python train.py --objective="v" --norm="layernorm" --qk_norm=false --moe="expert_choice" --moe_every=2 --experts_per_token=2 --layers=16
Rows from block 11 of a small image diffusion model, named by matrix and row number. Rows with one number within an expert belong to one neuron, the router's apart. Each number is 500 + 40 x the weight over its row's rms, rounded and kept within 0 to 999. All counts start at 0. Numbers have three digits each. After the name is the row's rms in percent of the matrix's.
Before each expert's rows are labels from the 100 images, of 14976 (inputs lightly noised), where the router gives the expert most weight on average: "peak on" is the class under the peak. Only what is clearly more common there than usual is listed. The data: aerial photos of the United States (SatlasPretrain). In brackets: how many of the 100.
# router: router (model.blocks.11.mlp.router.weight, 8x128), inputs 64-127
# gate: expert gate (model.blocks.11.mlp.gate, 8x128x128), inputs 64-127
# up: expert up (model.blocks.11.mlp.up, 8x128x128), inputs 64-127
# down: expert down (model.blocks.11.mlp.down, 8x128x128, transposed), outputs 64-127

# expert 2
peak on: crop field (56)
router.2 121:509444474481499462550533504487520485475454505503528511497503521466508450475505529536500424490483465406484445475475538500527520503509552533484537512459476552463441464503458459668488523503512500
gate.21 093:509459441513524410466530536549540505542516601461522474473470465477536496550549508409509481484534524579496504495501535527493461504506462479472534425400449477515527500487498492593501452526567485
up.21 090:433586579457532527526470501472487457438556413449496528537514500509434562476458459539520504493476530535567519461468526472445531520437544558488472550572518491501488533500538454412515517457477537
down.21 101:432458532480501319515542469493506523411532522549475506467461469484541496529523520352462462552528433508488476481508521515472452509481448435431443470527462478505534481495542483572510477444459509
gate.22 086:538380481518458473485469494560533518505502468470521541550592500509557447511533577517491466471500491449508486495509516490529471523563514486533476555453556495473510527571509567539474492490501501
up.22 079:494497489497517404542518542504531459566501477515502500450502506442524502471561492511459527472511476521535522469474374485542522434459509563482481491470450529452486412524527469511500563546483561
down.22 068:480507528494514567485470512454498476518537506504554505502519511552496495478467542532627536472452476511491507498490560483488489413503533529509500501474504485489528475490487464428483429512420504
gate.23 097:435475524426522430479491544506586432503513543511494474446480484468518440516540546418508499484500529480494540516515619551510476610488514492503635454498488512547490448526497511518543429493450474
up.23 110:532450500506480546430505527515424505488491499458555568581492565534553514532463526564448445506558506415494460491487407458531556464477545530486461484494572526492542530493454496555484617544587464
down.23 111:563492491496507637470492516536443469512493482495507483497528482488498479510523490611497537498516420506513524492481403494507523638499516521498518518497482485515482467500485526499494607500395501
gate.24 106:468483541555451490527535433530459499509516558509512471463497512544486496522443458439502530520513514543540518527518433468526403563448455454433448493583534501505557499502464539661483494451472512
up.24 124:478509498491535497433550492533483477486558536495542419469477481524499477438502503459618471564482450505508475434437423434496440511439514533501508457528534451440469459454485559507461584478511497
down.24 139:540494408520447492546460568496445471572492499545533493502530543510539503475461454512486487488505535353465498525501508571513514486483484489489458505531446594588495512558474525408554570480475533
gate.25 084:520499494527487622501482412544409569485508536495491561486481469517515505523535450627530498531492514453464514478507459519475495560593473466465478534472578461486517506459480542481498623471457533
up.25 095:466574523524533522557404496504510465501508466538495453507457511477503576514534499531465501473431565542519516453515583520439510551469503539581504542471473480522500542474518530381536481450532574
down.25 091:605526507488502600464474548540474471479531467525525472548508524476498496510480518555506484482518469447505524515471482455488522440483552534523556511510541489509510517479470468392512487554535491
gate.26 087:530453520542513457537562494534489509529531555475500392473463543474516480487518497399501504505517424526532505459493512472542466525433423469448476445547504504535491474463460454563483502476506497
up.26 099:536476567481495489496569425488476479412554553496530437475436517521449484466484446463529484490556434556485480477507480477549437534483497496439515450569495511551526455463454489560458492455455475
down.26 089:639520524524469554599464554547418461498478515521484526500517635526524523572478574541463518511466457547529517493509460452478566473534542517498530521486521495497488512555504508459472522514526451
gate.27 101:494482457440524484557523533444565416486497538470461500455485496508524467477530509452496511518508518529477493522513447509545479417462484486486462431530415504481531451560551483507513544530404533
up.27 080:400581476531466552466446428541460512539516500498492495529508468486413521562466483487463503554521505509523516526503391471455445492498479488482508528464481469491539542422504509453544595539501534
down.27 095:394535541489522469488511462486559552462519499461553477454499413522498550510516538462432488498474494509495477500467407493529454568502503456512508461472430480515527512530512531483502457470585527
gate.28 113:437494543509503608468490499482408542524558475496505536513470526549455536507487443524438510472539522491510490520437377471461582593473504512467528500533545543491485508441496557494461557465628480
up.28 132:552519457523535476530454499552506509644498508468438513502493437475499516507531477476383538450455529545483522502569392491475484543482474456520608494466511464483527540465561526484508485498568528
down.28 118:490490507543464482556495489473500477422501491470514511522531508515541528471501521539425496507449614599468513488492304497470512424504488520463589478510531494536497489542506459503492509506388492
gate.29 083:587408493414575499517536514511499494487520508483478556487454575542480455463522502422580499512530486473536473492557514477508480482434468463565528459569524494487508498524454494439521487535380482
up.29 091:511500443478467489574459513493473530569430501372506562503530532533529521521524487483455491507506515502481467556503514538478531572476502570514512486510455571505412499500517508450541503520455481
down.29 088:632513487522486409487552514516542540633520483549429499495511493488495507568478513453668509518503373496498474470544556512450481538506495484492512502510510498508511515504515478534512442453495485
gate.30 095:511461521539494427465517469501513525413486458500530511534541519512529489442496460629526494496509460541510503506509593459529504343513486532463325566514481531523474488514484437522493485511436533
up.30 112:494504476529486577448470497521453545543485486478562507532490576474525523531488522450422442509533536472493452486433467523466536555487563565538601503512550538507467506470475504432513526472568485
down.30 090:467496483509485542555485501495534520434493507506502478510506444508501504501490533567453509501505573421518518489521541503516520310479493498499440510484493496501515491520477472458483397500507510
gate.31 093:567394431531537437547584482471509513512458564506495550467404519482534485519541507503496496551526491453468479554517468511560522511476437432443462475519547522506537483510425526579447509437506452
up.31 108:502463516500613503530557496416493451492561505514505467407403517421465533504511476463514500465466501472568510502517562495487483561396510566446503457519461528471497482461499467517498491471500535
down.31 074:660524499501522581594543458496495535403497512476566505478495543509512517675514516504499518541504464577475536522461403475541483524477493497536466485500473526515496505501511510477507549470620500
gate.32 103:502506521485443590450533425480443550474511516513518551532516506590511485477512518510592489572515497503479498531446433482535540504563506528449493538529567503463460449468448492544508517440411485
up.32 079:487571567446511497415514473459489518479558437564506554514506511500539530458466528466524500506472491562437480481495479467485529437440530556461527495466450508413486509530496505413509460439411524
down.32 080:607457525484492624452536478448457488573513486497516502504490495511456524488552515582557515535484464391470544519465473508493507512522525504435465510458561532521519499474444526428511680553547516
gate.33 164:426623488496503507496467495476482495557549473486455485507499452527457557511482409425462595475495530603525547513523434479445507489464448449546455501528525451503515505505574532427493462475491526
up.33 120:486522450504513512496475530402551431466510547497502513499472509479463499590486512486548486499563487506473470506517644486481489471527523491521493468472504481496509515549538518447516472480438464
down.33 109:604484519513498513475505506507513515509500516521500529501496544510515514520512531463607539490514475700512509482483489474495500526517482518494481477508481490493484514508512497494476524489468487
gate.34 101:446526567427514484461521453467494480659538501564500513542565529550530490493468481431526540545474463550522546503467474487525477580480478508483547463600500457479537477484471503518483504438445478
up.34 121:491451524484526436529561492564513424493541490425546425464438503480506497501479526473495468476486443559565533489486554455546432567452468521487552439464490503453537474458474517540435457463575455
down.34 132:454481549448504433442515484520519512475510525466494439539505460504495497536536445397469462512479560503479535527480490590517508450556492445532465518521460476524496534510472514532534390422408513
gate.35 092:472478568586478512484532404519478578495477454523526574541515598502494521544510482424494493528598487477509472496518475416528499486485436501465419549523544492513515521464474505590439482482537479
up.35 093:483467501490575451495558475576514484509530517434509501475435491485475486506606482492511548465481519345520535489493583464515460576523423456434546471522531503533513471482500503487504477562539537
down.35 120:456486501499528434540560489501553555525493479537548481491476562480530546503567560505420497509542489551565565560488611542520528411583522493494476460560495552503494549529490500511557333467590487
gate.36 085:599378482498484475500489488505545513540481517507503496493557540494592453503564543486514483471499504515466500493509469522554514486606443506501473518457517464574480512533514517554530477557520479
up.36 095:476480482475508516536517541470496519487493515516501453484485497524507500510450596560486513533490524505435505505477533507511532531599485486545479480510532455471471515524520546496479417510618459
down.36 094:506499491459496467511506485502539462492483489456486505486513450486530492546541473462468535549517404456514521488489429501503488573543495510464533509531500464470458491488501495430514663482625514
gate.37 088:439523515376522529442531452439432485613526445491491589530530511491506481510453466492484514474553484591502506538480482495514524499409520533465492526530495482496475485502515448531517416457446539
up.37 097:516521526481466406567458482503496483575530479486518582553470572570450562505503471383482460530453505624515483495490398457476462529504480497488435529526480471522554564469503579506498471486508472
down.37 148:511442493432532502472510455468505537386494512454485447474532421539484477451558464448422437485502501475442473509466387509504504474511513486512623503489473474522508454492512469571582520494508569
gate.38 116:487563506585513466511449499484515516462488461462451536559568451523473517527510485512633570495511533478502581491544399511492485563543481499533379563487527439484541481481552518496476575540418517
up.38 101:506479413467537582472494504453542513564491559492514496461522495456480460477472547497429459563508577527492495495489596476516509454540520550516584449448462535529476474560528428477473402534486481
down.38 085:405513527539487571489496541517472497543481484493577471507514426509503514498507525522463581454492543594489564515495585504490472589497547537496502481481482508496515532498456555481477419522480493
gate.39 085:500471509518555638402540528501429539448491515527478481517501514456510464496523528554560540533488473443554503523521468490552504515557464499532479498542527495575506475510469477520485488543346517
up.39 098:458579518454497497446447476540508518497541369494523547560561526543514463489490501516488495489483544567490496443471516533477571520490560585508491593524518505503486513516525474462568483439487517
down.39 108:575569461542487650494441521519451482496480506560491547514528574495493521562450568613548546480496469579529540459490525480485548468506538530578535527523505568482476524499463496474432599518502472
gate.40 096:464568447509488563510446489497476497515480434530483483492509508487450522547489451626416516488465521572549526496530421482465479473508479532484507573522488482484557530511492518500485582468555531
up.40 104:512504491531474434439460517573558486425517482443513533544503458450482487496530526482510505453471470567448494498508657507484471481518493493510513496408467462498569570513524525523485407473506463
down.40 108:563477510511472467535502483518433497442513480475455511486500527448494498515510484470527500533463535507508507499507461523517535553524486485476491530527529540541505482483491557527575485448377465
gate.41 088:459544499446455407510490474455537521566499558559541551581613541518505509521506520457490464550505469625507491525494555526539469517560552528515457508525572486532480496522512493409536472534438490
up.41 090:491520487490477591552483505554422543462489481522461462534551482481509545519504491616487560507499548427507547449486511475457561426532460444520454578503509482515488520433518499481521513510507484
down.41 119:487517505528488679482477543573435467519502513554492488533508565530515487531479530545510562501488472626499501511502557438537552469477550560521531523493493486526512496498456515461453426480441485

# expert 6
peak on: crop field (54)
router.6 122:421560479496510470509490490486504464567534516493425483500486450501455537517495398440462583481505525603503564488537477494450470486481449444520469482523486445502515534467549548474506448500487510
gate.21 095:407531504440545485588470542493536527585508507505473494492488483526559469594525520470487546535483517336520526518528593503521493509511463477505553493486500490523468496503526459497505604515552495
up.21 099:502560491445476466419482531548567533500482501492554558558535543514527474456508577502529467533511452608506484522459473495516552534570544538525550534520506544496463463577491513493533465516530472
down.21 074:494541450494515513328468471529450450630480518547489542493468542462492500506513504591563517486503491462499504461470375494496521480515502504526529514527543511509478521483482536561493480540493490
gate.22 089:558324471545549454471593529511498515546452552528488460491456475557541493507520534478500516498524555521475512505550487507585507503568474446541456462526501522533540521515476535580527459518499514
up.22 088:518534553493478539505441514484417518464443492500520506520544518538526521535533562535462517507495563393532503563443472473526532508556523518600431501501516505470479485576543488477524505493535501
down.22 099:478468532445497370502504563487597507425487514490480553492462487556521506508518452450536530507584491514533538447549485564505496525510459531497451539509468465529487516517451538516508580482606544
gate.23 074:500591498530462506377489480462455517473437477530563479545493546478519537547538498584527476495535628458482473535480485439459515476502549589496472517549517486440486520511527455529474509493450566
up.23 098:452555514454494608477498498531434530508471455527517549520558534455493481452435524562465480544525472393499501495466471519516554518512563560490505548507499567500436484550502515497480523454479477
down.23 092:650509485513495574454493493538523532531543505506495483488481469459451493590498525574503553519541453410531539525513478521500485561489517517487510517475491529525478533496514506725537495486512494
gate.24 081:447533563494530529523504514439537495405490459546497520479503510495508452521525506480599510539496540346541521544486643502498520474502533536514489519510498525497463422532503435466504541466398539
up.24 097:466543526479484566464478497496467542461468477534546552546570574538478508535450527526387492556532554479467471528492434469530556555501538542493481545484538535483464511482481485551461547432488499
down.24 086:515503520525501494330478527503548550641505516489526535475532538503531500525479503496572502474495528397481529498550661493452481498458495511526485469506468502491515502536480488601520381473458494
gate.25 082:445493523567496420463457561637534527498450537526499529524503496482476527539562501443462535486523465509575536496507441532500496480528480513523513510509530486514575548453525516488574469512481470
up.25 077:510505539446535540442533456420527396442457507467454557431441505480527511469474446524537493478528546528445501439469503492490500490438539545473520500465477492482466466499455477483452568491464496
down.25 078:522488438494497415520537487507558502480522529549438490470484538493489527497489476429423514488465536459517522496453566538497482506533474508476520483458524536502503520535477515648476350539526530
gate.26 113:500556552546499616491457519488427495477436491498525495524534553505517543496476504520534462513523520420558502523499495472519525542507576576475486609580528543433518496483486465477518482494543479
up.26 081:304503540529556531431562473456509489503519513486498478430483547518512525503455472448566562464429499461462503524570513568484490514497486533554456514541476486511546517454471508588567452522436512
down.26 101:544526517512514638466490533501491455550528486492552488519506497475499500490481515538546539519497439272463526508477581461481541493521521538514532487470506483536486506512509484523467447535418523
gate.27 085:527395531500513481522506448549534536466496464494485485534509510479504446504475529567628540502494440605515549507553568476525493538500476474534511512506525460514481483480468490543517481467503522
up.27 084:353666524471423465457470491485436495536524527488490527497468555519455530497507449513435464487470465487516458502483519494468500487433543540451481449460530501532479548505497479507548522476538523
down.27 085:443490521510467393507517492483535523508535525493491497489486481485454506424472531575614514492471518598513528509480532517471491459533515494499442486502504531494524512530509501473515586493525477
gate.28 094:607405486460546492530455556479526494562470569520482488447487494463532477482538532475415491489491562542514520472517568514542506490511477482512600461450502528531503491505520468471488412531558465
up.28 095:473471502511472518465554538477458536517456537533494480434463542515491569489523422547431531508507517600481496496473507496491528397481490539480514464518432539472473500489533472521499458550647521
down.28 090:599512505467478471517504494476545534517478526482530487509456461469525510498492514454534540502492507401496529496494543557500481385502519529526513491532449502485525498490495454489502555472677494
gate.29 091:576517495473511464447532470464488520496503522532531475490460567444489552502475489479472453511526475511480432527483376510519525423501542560481478500484468614526470464522427452471435560538538509
up.29 086:360462511492503524354565469432472471494488525556510517499402470436472487545486473517529500453532533503432495518508430482476490487516473473470512485492554522517509483494440501563399491474515510
down.29 089:440500504487480385493508476514472537476467475481549513482511525448537540530494471420394497520481463353524528534466425494520475625501509486517537480490531473482476475461521470520508540503543490
gate.30 087:465535524474497573450479436459508494379523591517550507483481501575501511507541533482484509510497561446481493537482569491526449470504483506495503506504492578568525519535493472478485522422477396
up.30 070:539515524564516629509460595449495530496507481488495441516513565518568496495574557496523500571551526536508492479521545556450553489512515488505509433542484465500540520493570473539546438507517484
down.30 099:543499533466525480513521476533480475407507462439522501481502440554521522506548540480592521493483419472483459543511558456519513524484533509464474467528493441435460478485509501473527433424468547
gate.31 124:515468520512496531489521491512479554480519471523519546555566546541577469483508495479558479506477483494521514498460499492538528529550473498488408507531528525481496519513452453530549494505389503
up.31 096:339588486523462504486504590552511528589553445499498452495504512550508516496495431460431500504532488444542540491467593507463540490502459463468543476433526477504506510471486491498501499512502448
down.31 106:537480477482515648433527580523490483582488521509540490506490547544496509559514545492508526525524507462542514434519601466487483472502532546475588525509505500472505524515496534568489480592582540
gate.32 111:501449521492480607506503499540429542544481501483497489527482512497519508540466524530448491494489511539461487515506424485513542605519503448484534497488543490506503525456468564516485486471657460
up.32 120:568493454555509423546464546512566513531533537500482519495543475501515534479528549465443522517481554471506522493531569504514466399493477502510417467487457506538484495548535459466530447572464528
down.32 102:583517489485513444488495497529527521622497494501488484499510497496482506530513492466570507497509401433513511498499577512520509601501498491494488490495488514503483509509503545557511569515714506
gate.33 078:468459566501477506523525484488408522495508541553493505486501460493460527531525455545421463475482640331483524510492581527508546529527510488453516499498528466547530528449537574542460502475499503
up.33 081:503419470526553523518496463466475557527436537465456472490430473572522487470479525510476526529476492447523505425488503457476496505516447442532524469521456478511493476465524488479533458458375507
down.33 090:517542449510516455504488450452567546480523508481473504517500499539483574512486485487507492519504484438423473495518570498514473507505505472495432451503495466508542534517507589407486664516575507
gate.34 124:426544509526523417460511528450569479425489516523490493464505492500511483449543500551527509504474551482526501469504573493497505362478499537476453522468447526502467483530540423492519505549370516
up.34 147:457500509515507445494533477484547528436498465527523473471536510510494482451514488555484482524506505436524503502482564471545469357498486520495294527482459514466499481508523449526511488509416539
down.34 117:529499505497482408419506489509495487600504501493509507506492501490510491505501483436589488504518403508497506496493623508492499672498488501498414498503492501510489498526483539498493525498614501
gate.35 115:458423525503486481516534468494540555394457498484577516514539550516519462553539541466635441499505439456496445529451533475554507508567509503490390504524532537508535469535451484581502507491434505
up.35 135:497527488532482511533506502466463514531500492502497527518498510523509465520485525514538519542500571399501486521494341515480578668546551544512414529518534453517471458449562595505508558441523506
down.35 156:548505411532521483496479531484545517477506502500499519487478516489517473515525492604518514444507474378518501474475360517455434324471501500524605493537514566471523544506419501438512540497549473
gate.36 076:545384498486488494442539498552528523533467529515541496589526535545558470533524542544523421547488530524440451488444541526532472528533537547543497489486511551483489476501403532553480494515451467
up.36 099:536496526542535488500471469495478514512520453405526521549476549547489572484469515449485487509382453534501460527524433537428520588505538532532442604556487490465513503412438530522539540472528508
down.36 091:527521477548534452522567554565534548497482523499536484502505536506470554444478570475483501576498477606489501503516533474531472530517499497515418522484443514470479483509529495573511508457531506
gate.37 084:453439499521495527463510560535504523488529568485470477463519492498452552461529464501632541517510525437516485503519578565525459453432477485532435496499473470550518518501496485542603463494475532
up.37 080:612446525510493555470572471390501474391497479488528472472487541562454444482482515510587466499451413453480461498483546436590480471509516523510496516546517511431518512509480441503432461539470485
down.37 087:468487486519482463408532476461493538531519508486493510526577475559482483502490500466503488469457449303498512504525388575448518501495514494474534507479509538538480496534430506476481479548546447
gate.38 083:509474509577524433441555494510445543555491534498517508524500528437454546517460452478417463456502480602486475477513510507448477421481473466493448476513513467533491570458494533535457486496576497
up.38 079:522487474536588481473463572580493484557528501452476487505470478557475563540497492498485509426415556605542535478539531542424522573481511500527483476538484463498528567444517537483524447509490500
down.38 071:556459435528538557472531492484514479562495477480505480495513477550470577486517555581529591471499564490516553485528502532511493409525531530513395465516516473566519507448494469516509520482540511
gate.39 124:530492539510484558523481476543467556508481459502525488524509482487450506513512518528549409483483403461548486496537444497528562515500504537457506570490481486440455486492492484502512544502512534
up.39 103:585469485555451550512462491534511486492498496468528479536511488496509527476556516586540476479488549422470493524478517455486428580505519527545445531472506553573520501480449566471481553485506510
down.39 080:509495482475496398541507466494508451403533536529522454503478499515551524485521493490433515508503478460507518480515444522513547486524513495471484511575503481477470437501507476561504445500420511
gate.40 137:425491556488522512525527522466504500451512503517566496478485568483512500489524548521566452489548546441507471538487598493539523600521573585477369503468472567522499436526472483567519418441523524
up.40 154:483538557579490448476474395465498561442522492458499500495552442475503503529488474467492501497583510493524465520507547492433485371521587461514540531429427436540519529498519441496483524453390524
down.40 139:570489562533475467455524460455524515492513495483523501517441481476505503520519517425481534514559451571502454491451574503458488682486435528491545486563515520480509471514488520525471500468617476
gate.41 116:475490475441495537475496524479524489519483514485482477451500463487508456487478573492396495491510550514515504500487543474495493407509483463494736421474464491514475480536549456475489446554539470
up.41 102:465503482427478509488541500494493487436452496551540533531556524511512477495449544521500466540503525507445467520461506438523540484529534490489681453477474511504496463563491492588458514518484467
down.41 090:393512516518497527494493487502511493479501514488501491500497542490483508502497517471388469506494527537502490494497636508487499574509489485493263511510487497499512490508502526499491333498427497

# expert 5
peak on: building (37)
router.5 077:431586554486518535455465524503494518415544455517512526545532505507521524513511487546620521534482533580558528482486506509498535511520506543498465574514531490506486521484523472467508616498450522
gate.21 120:504489547497565491501497395534487511490431443460454575477471421454486540478449520530519543448505553492529553577565465402495497510504476516557511500509471501489516533476488447528568510413482520
up.21 099:478499524482532587503518419541473515461433442488489571471466441442490538471441569537483510486493557460533547545558481409529508488521466521560528488508489477506507493474476459468584553420519492
down.21 088:460536512517442540526496406537490507488554518506517564496518435438494555493441477498520528555509416511497565544433532545512500497498548521576497520488558508519499501549531450497458527429501496
gate.22 114:479407506491482499458596471469460478464461513502553495508465540476526449530484515492535480524552472467449479518478483496561538509493501453478495512498517541476473461543426498619446546484509431
up.22 123:485454528590577459484491476531527521481520531435468513495565475515513502549509495493523506508454513480571527532529442499501505522465464530504501482500490602619520514418476460508556501476472505
down.22 110:401487452545513476510492512498535525464512430473496540467429494527537443383481476474513483370557551484498471522492438575488496468509539459539483526438465394465496465539517491425495524500514465
gate.23 081:518536592462504528424496508497526450420404437565546557444507559519494544500553494525566416469527495514502465541513513485462511511401548531518524431525492536455500503512501492440465474510449541
up.23 071:484507463555493481556497486480505392446494539439469472447422415435448522523477548515555544526459518457468536523530555577534519507551479535546479492517440496505509465509526502493500489540473508
down.23 067:474519572457434570472515545473430495409540521532540471495447514523507550534507544462475551539578518545608521520460462557500485496491486600459481500533457466523512510501458495453508540468374465
gate.24 113:500518541480567532528456490491497535484552586403544481517442496444551477543474435494459561568479566486418516507537495493481387473494461545484480540535476486554472546495487540519501513477503485
up.24 107:470514536480537527533538450466484542462561558439544497500449526466562459546494430507548533562497556494425502534519538515527444570522489559463507526529482472537491487447456506493471532433454465
down.24 091:506471525476460505436483492482463577485412445449447504510541494489555446553476550501535473454484429513428499495485504453461607481480501457504484473488485489476485515521524476532526548482518507
gate.25 062:297594549509514561413459502455439452411506491510517523520458509512446508493460432540542439508514526501474456501500528482475511497463519554463509474487475523499502497481484411448502604478474500
up.25 097:510488482489494477470496511487534469552442582530504468520554514502415504521488479514495542421512510499509533468499506483513538499591485500443496460440524525510465511536500556474541502471502485
down.25 092:508488447616511547469465460544462501550509469457500565544495510523488511452515450493512504446531520529502540495515498433454458491528466489480475532496493506486581479524458434442548534458523517
gate.26 108:494546488565556493561512579460422495542538490525412558519548477452537482422461531517502562428502488468521514442562510534573554500479611473491518506486519510532520472494555492517496497478508591
up.26 102:472536510504531498478495490473454476513533465424575573553560483482557520540541504533520438515551528518511430479537512488510517492483562514481544471501493555590551444507595489515521584412495454
down.26 116:553471482557474494462522551443612502527461527523551552485453446432559461398492481490502540551502517520482471458446509494541461505529422520462493497527502484462478446504442452491512473457489427
gate.27 078:425506573481481533464585498489456451435486452515559473513541576539492552473506479481541342493514484481528468508475499518509497515505569493537527529483524467437560505554439472486525561576485532
up.27 086:549488453482509471538515485536492485523471518606493519493511430525509469581384471530454541479483542478544530474464538485421480493495539538577482485589503475526559576419534496527492466543529489
down.27 076:567476525489443529446463501502547546488479513518438498570479468474467541496570598562500505464471469587508566484460502440481550481470455523488530480506461559505476547533495595553511527417520467
gate.28 154:519457468443532506471490533522459567535470484426524591525539545524431371575536524493477460511497524551420423501523523463534468497453538483540492596545513489438468517441442557518507493482492454
up.28 113:539471495585448497542539463445529461476516592583462400478462487517562610458494483542464547467494498545547543530478506536476508509540444484446517426440504491569502501583529441529513512507512535
down.28 099:493442526550545493537487472464474449428473456572491415529535482477565597434472506568428512504515535521544558503543480499488503487461516435441464566530529501470500472430480413510512522522499464
gate.29 104:452528510419502505457494553388428565470429538585459497465534534522454464491476521504520474465533460501519525498434482472560505505427451497506500480489517520490433487522530479518562531463486473
up.29 078:564442518522516453509504578468472550520452513630525471534516513561509448482490591445497514501548462562544503495474538550556537518488473449486485516514498493500441493530477531554569393464505469
down.29 102:547463548468441505453552451381430544561537438476511498509531539474502481466486470525552498540484469536491532510529487494524459509512506512571478516583555476542483497496430511551416537471511487
gate.30 099:470502537531470516551589528489531532477513508498499554498511488466538490560506528510483419521496505513472545533539500489488482500599547532528501540485470516556491477515438475489493503433498592
up.30 098:590438506526486440589555523482561534532491477503481514487546485491555443545487532432440454515478441513519545533564463498498521497616519444527493539492510496553501470545478466539506412484524535
down.30 110:478527506472513536552478556474521469548502477451501449547469473519497436468541424502488414418517470499511401480511491517555459490407548515473482497500454516465443417475521487505469494458506542
gate.31 063:282617533442522553485446490511467434441482499457513554492471527511508496508460458536577437493498525493515452502499523516475498511453520531471505472515500522514485486498508490419516614465472469
up.31 090:516503478543532492479481516549482448448535539405524562548494517531508561507434522494481540508476469498510536414471496557541449489545472416478492475460551500469453528496468507509504482548492532
down.31 094:504443522501556521532455483461431514473496530582518503445487561480458471514496520503576482494484560521484518466539481509489409495497466469510498484524461492479486427481477505453514554445500541
gate.32 094:458455486517535508501438468518462490472497483463474525609542508466472558520509531506479481448426543483512502557433518482530526505464563529561501533435549587463425468504491523491472507518501462
up.32 095:418576520489466561452528532489493463479522526535542497451473510525530469511511470534596497501570471508486489460538514527466488506509483506448518469571427472520529506489490459450516608500470550
down.32 115:489450518490539502520405475453468509475494534470497482530553505473512517551517431515502524534591470524479497523484505522512554491446439589512504561491530458508552446504532505483554479447501387
gate.33 063:279584524500491583406445531523478461437500458488461493469460479486497543530520394569518477471490552453493476487463479509481491495492454557492524454499528519512490519494517499421499615491475518
up.33 091:498435546581488518441579542502514562477544458444494568439556506506545515466499508503508529455533513481500466566471484523560459503494436478539505521456501420556413453513455535483458493468493461
down.33 099:476399544446478441600544468489557501538483425547474404455516502519428416518504482489519482450467494516529533482450535527441513498490467444425491542484483542486473536475458502487459516532486489
gate.34 088:522517523473489571486426570530448497483502463497512496493538519467538495508479475530533495544593499580465473506374460538485563507547481501445465505501492514629436422474535450500507514471548550
up.34 068:613520529523467543493429537474509539498478487452581548502504532437484517469553568570518451522514482560438457453487476510473527503519570536472567425435530485465466397536502491415524512490472427
down.34 064:437498465418544458570505454490513534458479521545477505505549526487493506463540503455391465527460517444471494506501495534508568514489510466520476480490463492557513544494540567522515533513583540
gate.35 061:270618530474475572408491514510464477393484505498463526507471482506491546497488438548553450502478505438479483506499528509479476506494499501467500473530519521490498487466491457412515605498465490
up.35 092:499492469579489506489492536504507523509558555441495526467526448499499446495551488490518467538388519506511486549478493515489451504453475544504516430523534520467547480421482486491531486523507536
down.35 094:474521503455505485508518481514471503652505480578495464505520559453502513483446486510480573532639432501463463463451500504483453494519498546544511442509561553497488519464487484447537519481524518
gate.36 099:446490504430424524448546500603524444532513498500450467551488529446454469529543508490502601470481513484352468524481483502526458496484514524573507505435502471503482477520611379485487520451487516
up.36 082:354584553538532536464424509471461495438483494472519543435499486550512581505473458533521411517519509489582487493504484461468500507531515554444520456562471536495494528443471558445476598531495489
down.36 104:502484473569506450569564499449492574525514472493448565482515538534554530480483594496511477475558477505568541453473500484506502499503479559489470506467544428476419462505633556447492453509478502
gate.37 098:485444552488491539467533430529490544491523428502580465533465578556517489486484496547551451603482503384399533502428472439522514533495524548488497485564531535498474439464478506529516550494508526
up.37 079:495541605513434513509541472540494532488472519531533512539447559553468506509439447472579470433441536453484554450496483454470525555519590509525488515559540500494501494515491534452548556506501446
down.37 070:495462451500454426485520545486512467473505405519516483545458438455563481562525497409471528572527489655528478506471505444454471562464495541473486459550484505553444560506511541536531450459479541
gate.38 064:473594515444459552417463512533510458426470435520524523546503564512519565533499456559534460476549507485521475506486507482497485507457509557496537487497536572497503532491535464435519629497507486
up.38 091:493469492483524491517500560514427482446517451568546484461510509449445462504434535499491490503543495497498488399525496471455440493548457512562499462511605456538490488502440484498489490533498495
down.38 096:512491502497459527493494503543531498477469468504538464472478526454534469474421450499525423477591490503521484517515501531475523496527506502592509547496384501464550545522468516545498502492511513
gate.39 121:376524448473413484543498489460401477460445571500501545451480473500523488553509506482503512427419520444511549429516502523449482464505482501529501511480517461496536501536545507507536485510503470
up.39 124:520498613542573500456470501511597541482573442477465432528539493550502533481481469524510476518623494524488445557495516470539534470522539490453513463500544490508490472469483465490478516510480485
down.39 089:564529558542429514428501534464444528527455529486497475520467477468573519476466523474515491439574501526538468529535499526517478503488416501486486465473471496470497480563503499578491496494502501
gate.40 063:335602501504537568384475462477478480432505480475503478485513490457544506506478450503572457486515486495534465458489552465482496503479544530462514519509483454498520515450528460429496578453470482
up.40 091:492500450495478496509410525520496513512530538506512603579481518504519504459485469514524479578565438504544604453511486439469503505431432482443505551447488489509496556487484462496463529452509499
down.40 092:495440489413573520507471553468512571489495525475472504499535515550422460491563498486428543550518557507484532483518480488469470512528558438469494530538432435489550546497498536553497471479528440
gate.41 105:432491543464500510465590456506488518461480494430541502511415568550539558488428474476518472511510489530450425524492503499567434490474484511394500488529478554540507501552466497539452457427506464
up.41 094:484518516414480502520475561524559446411503547501455459461458438463511495500569466530451499560493547471495536467499517459481491481562514446529522447490459493492471527479520436532490522514482504
down.41 082:537509497538566494531467518501524500568505432507457502554520547475492534574488485584451508522501549473483502528553452559469448490506456509484423515488518506558552541535513460409475498506457494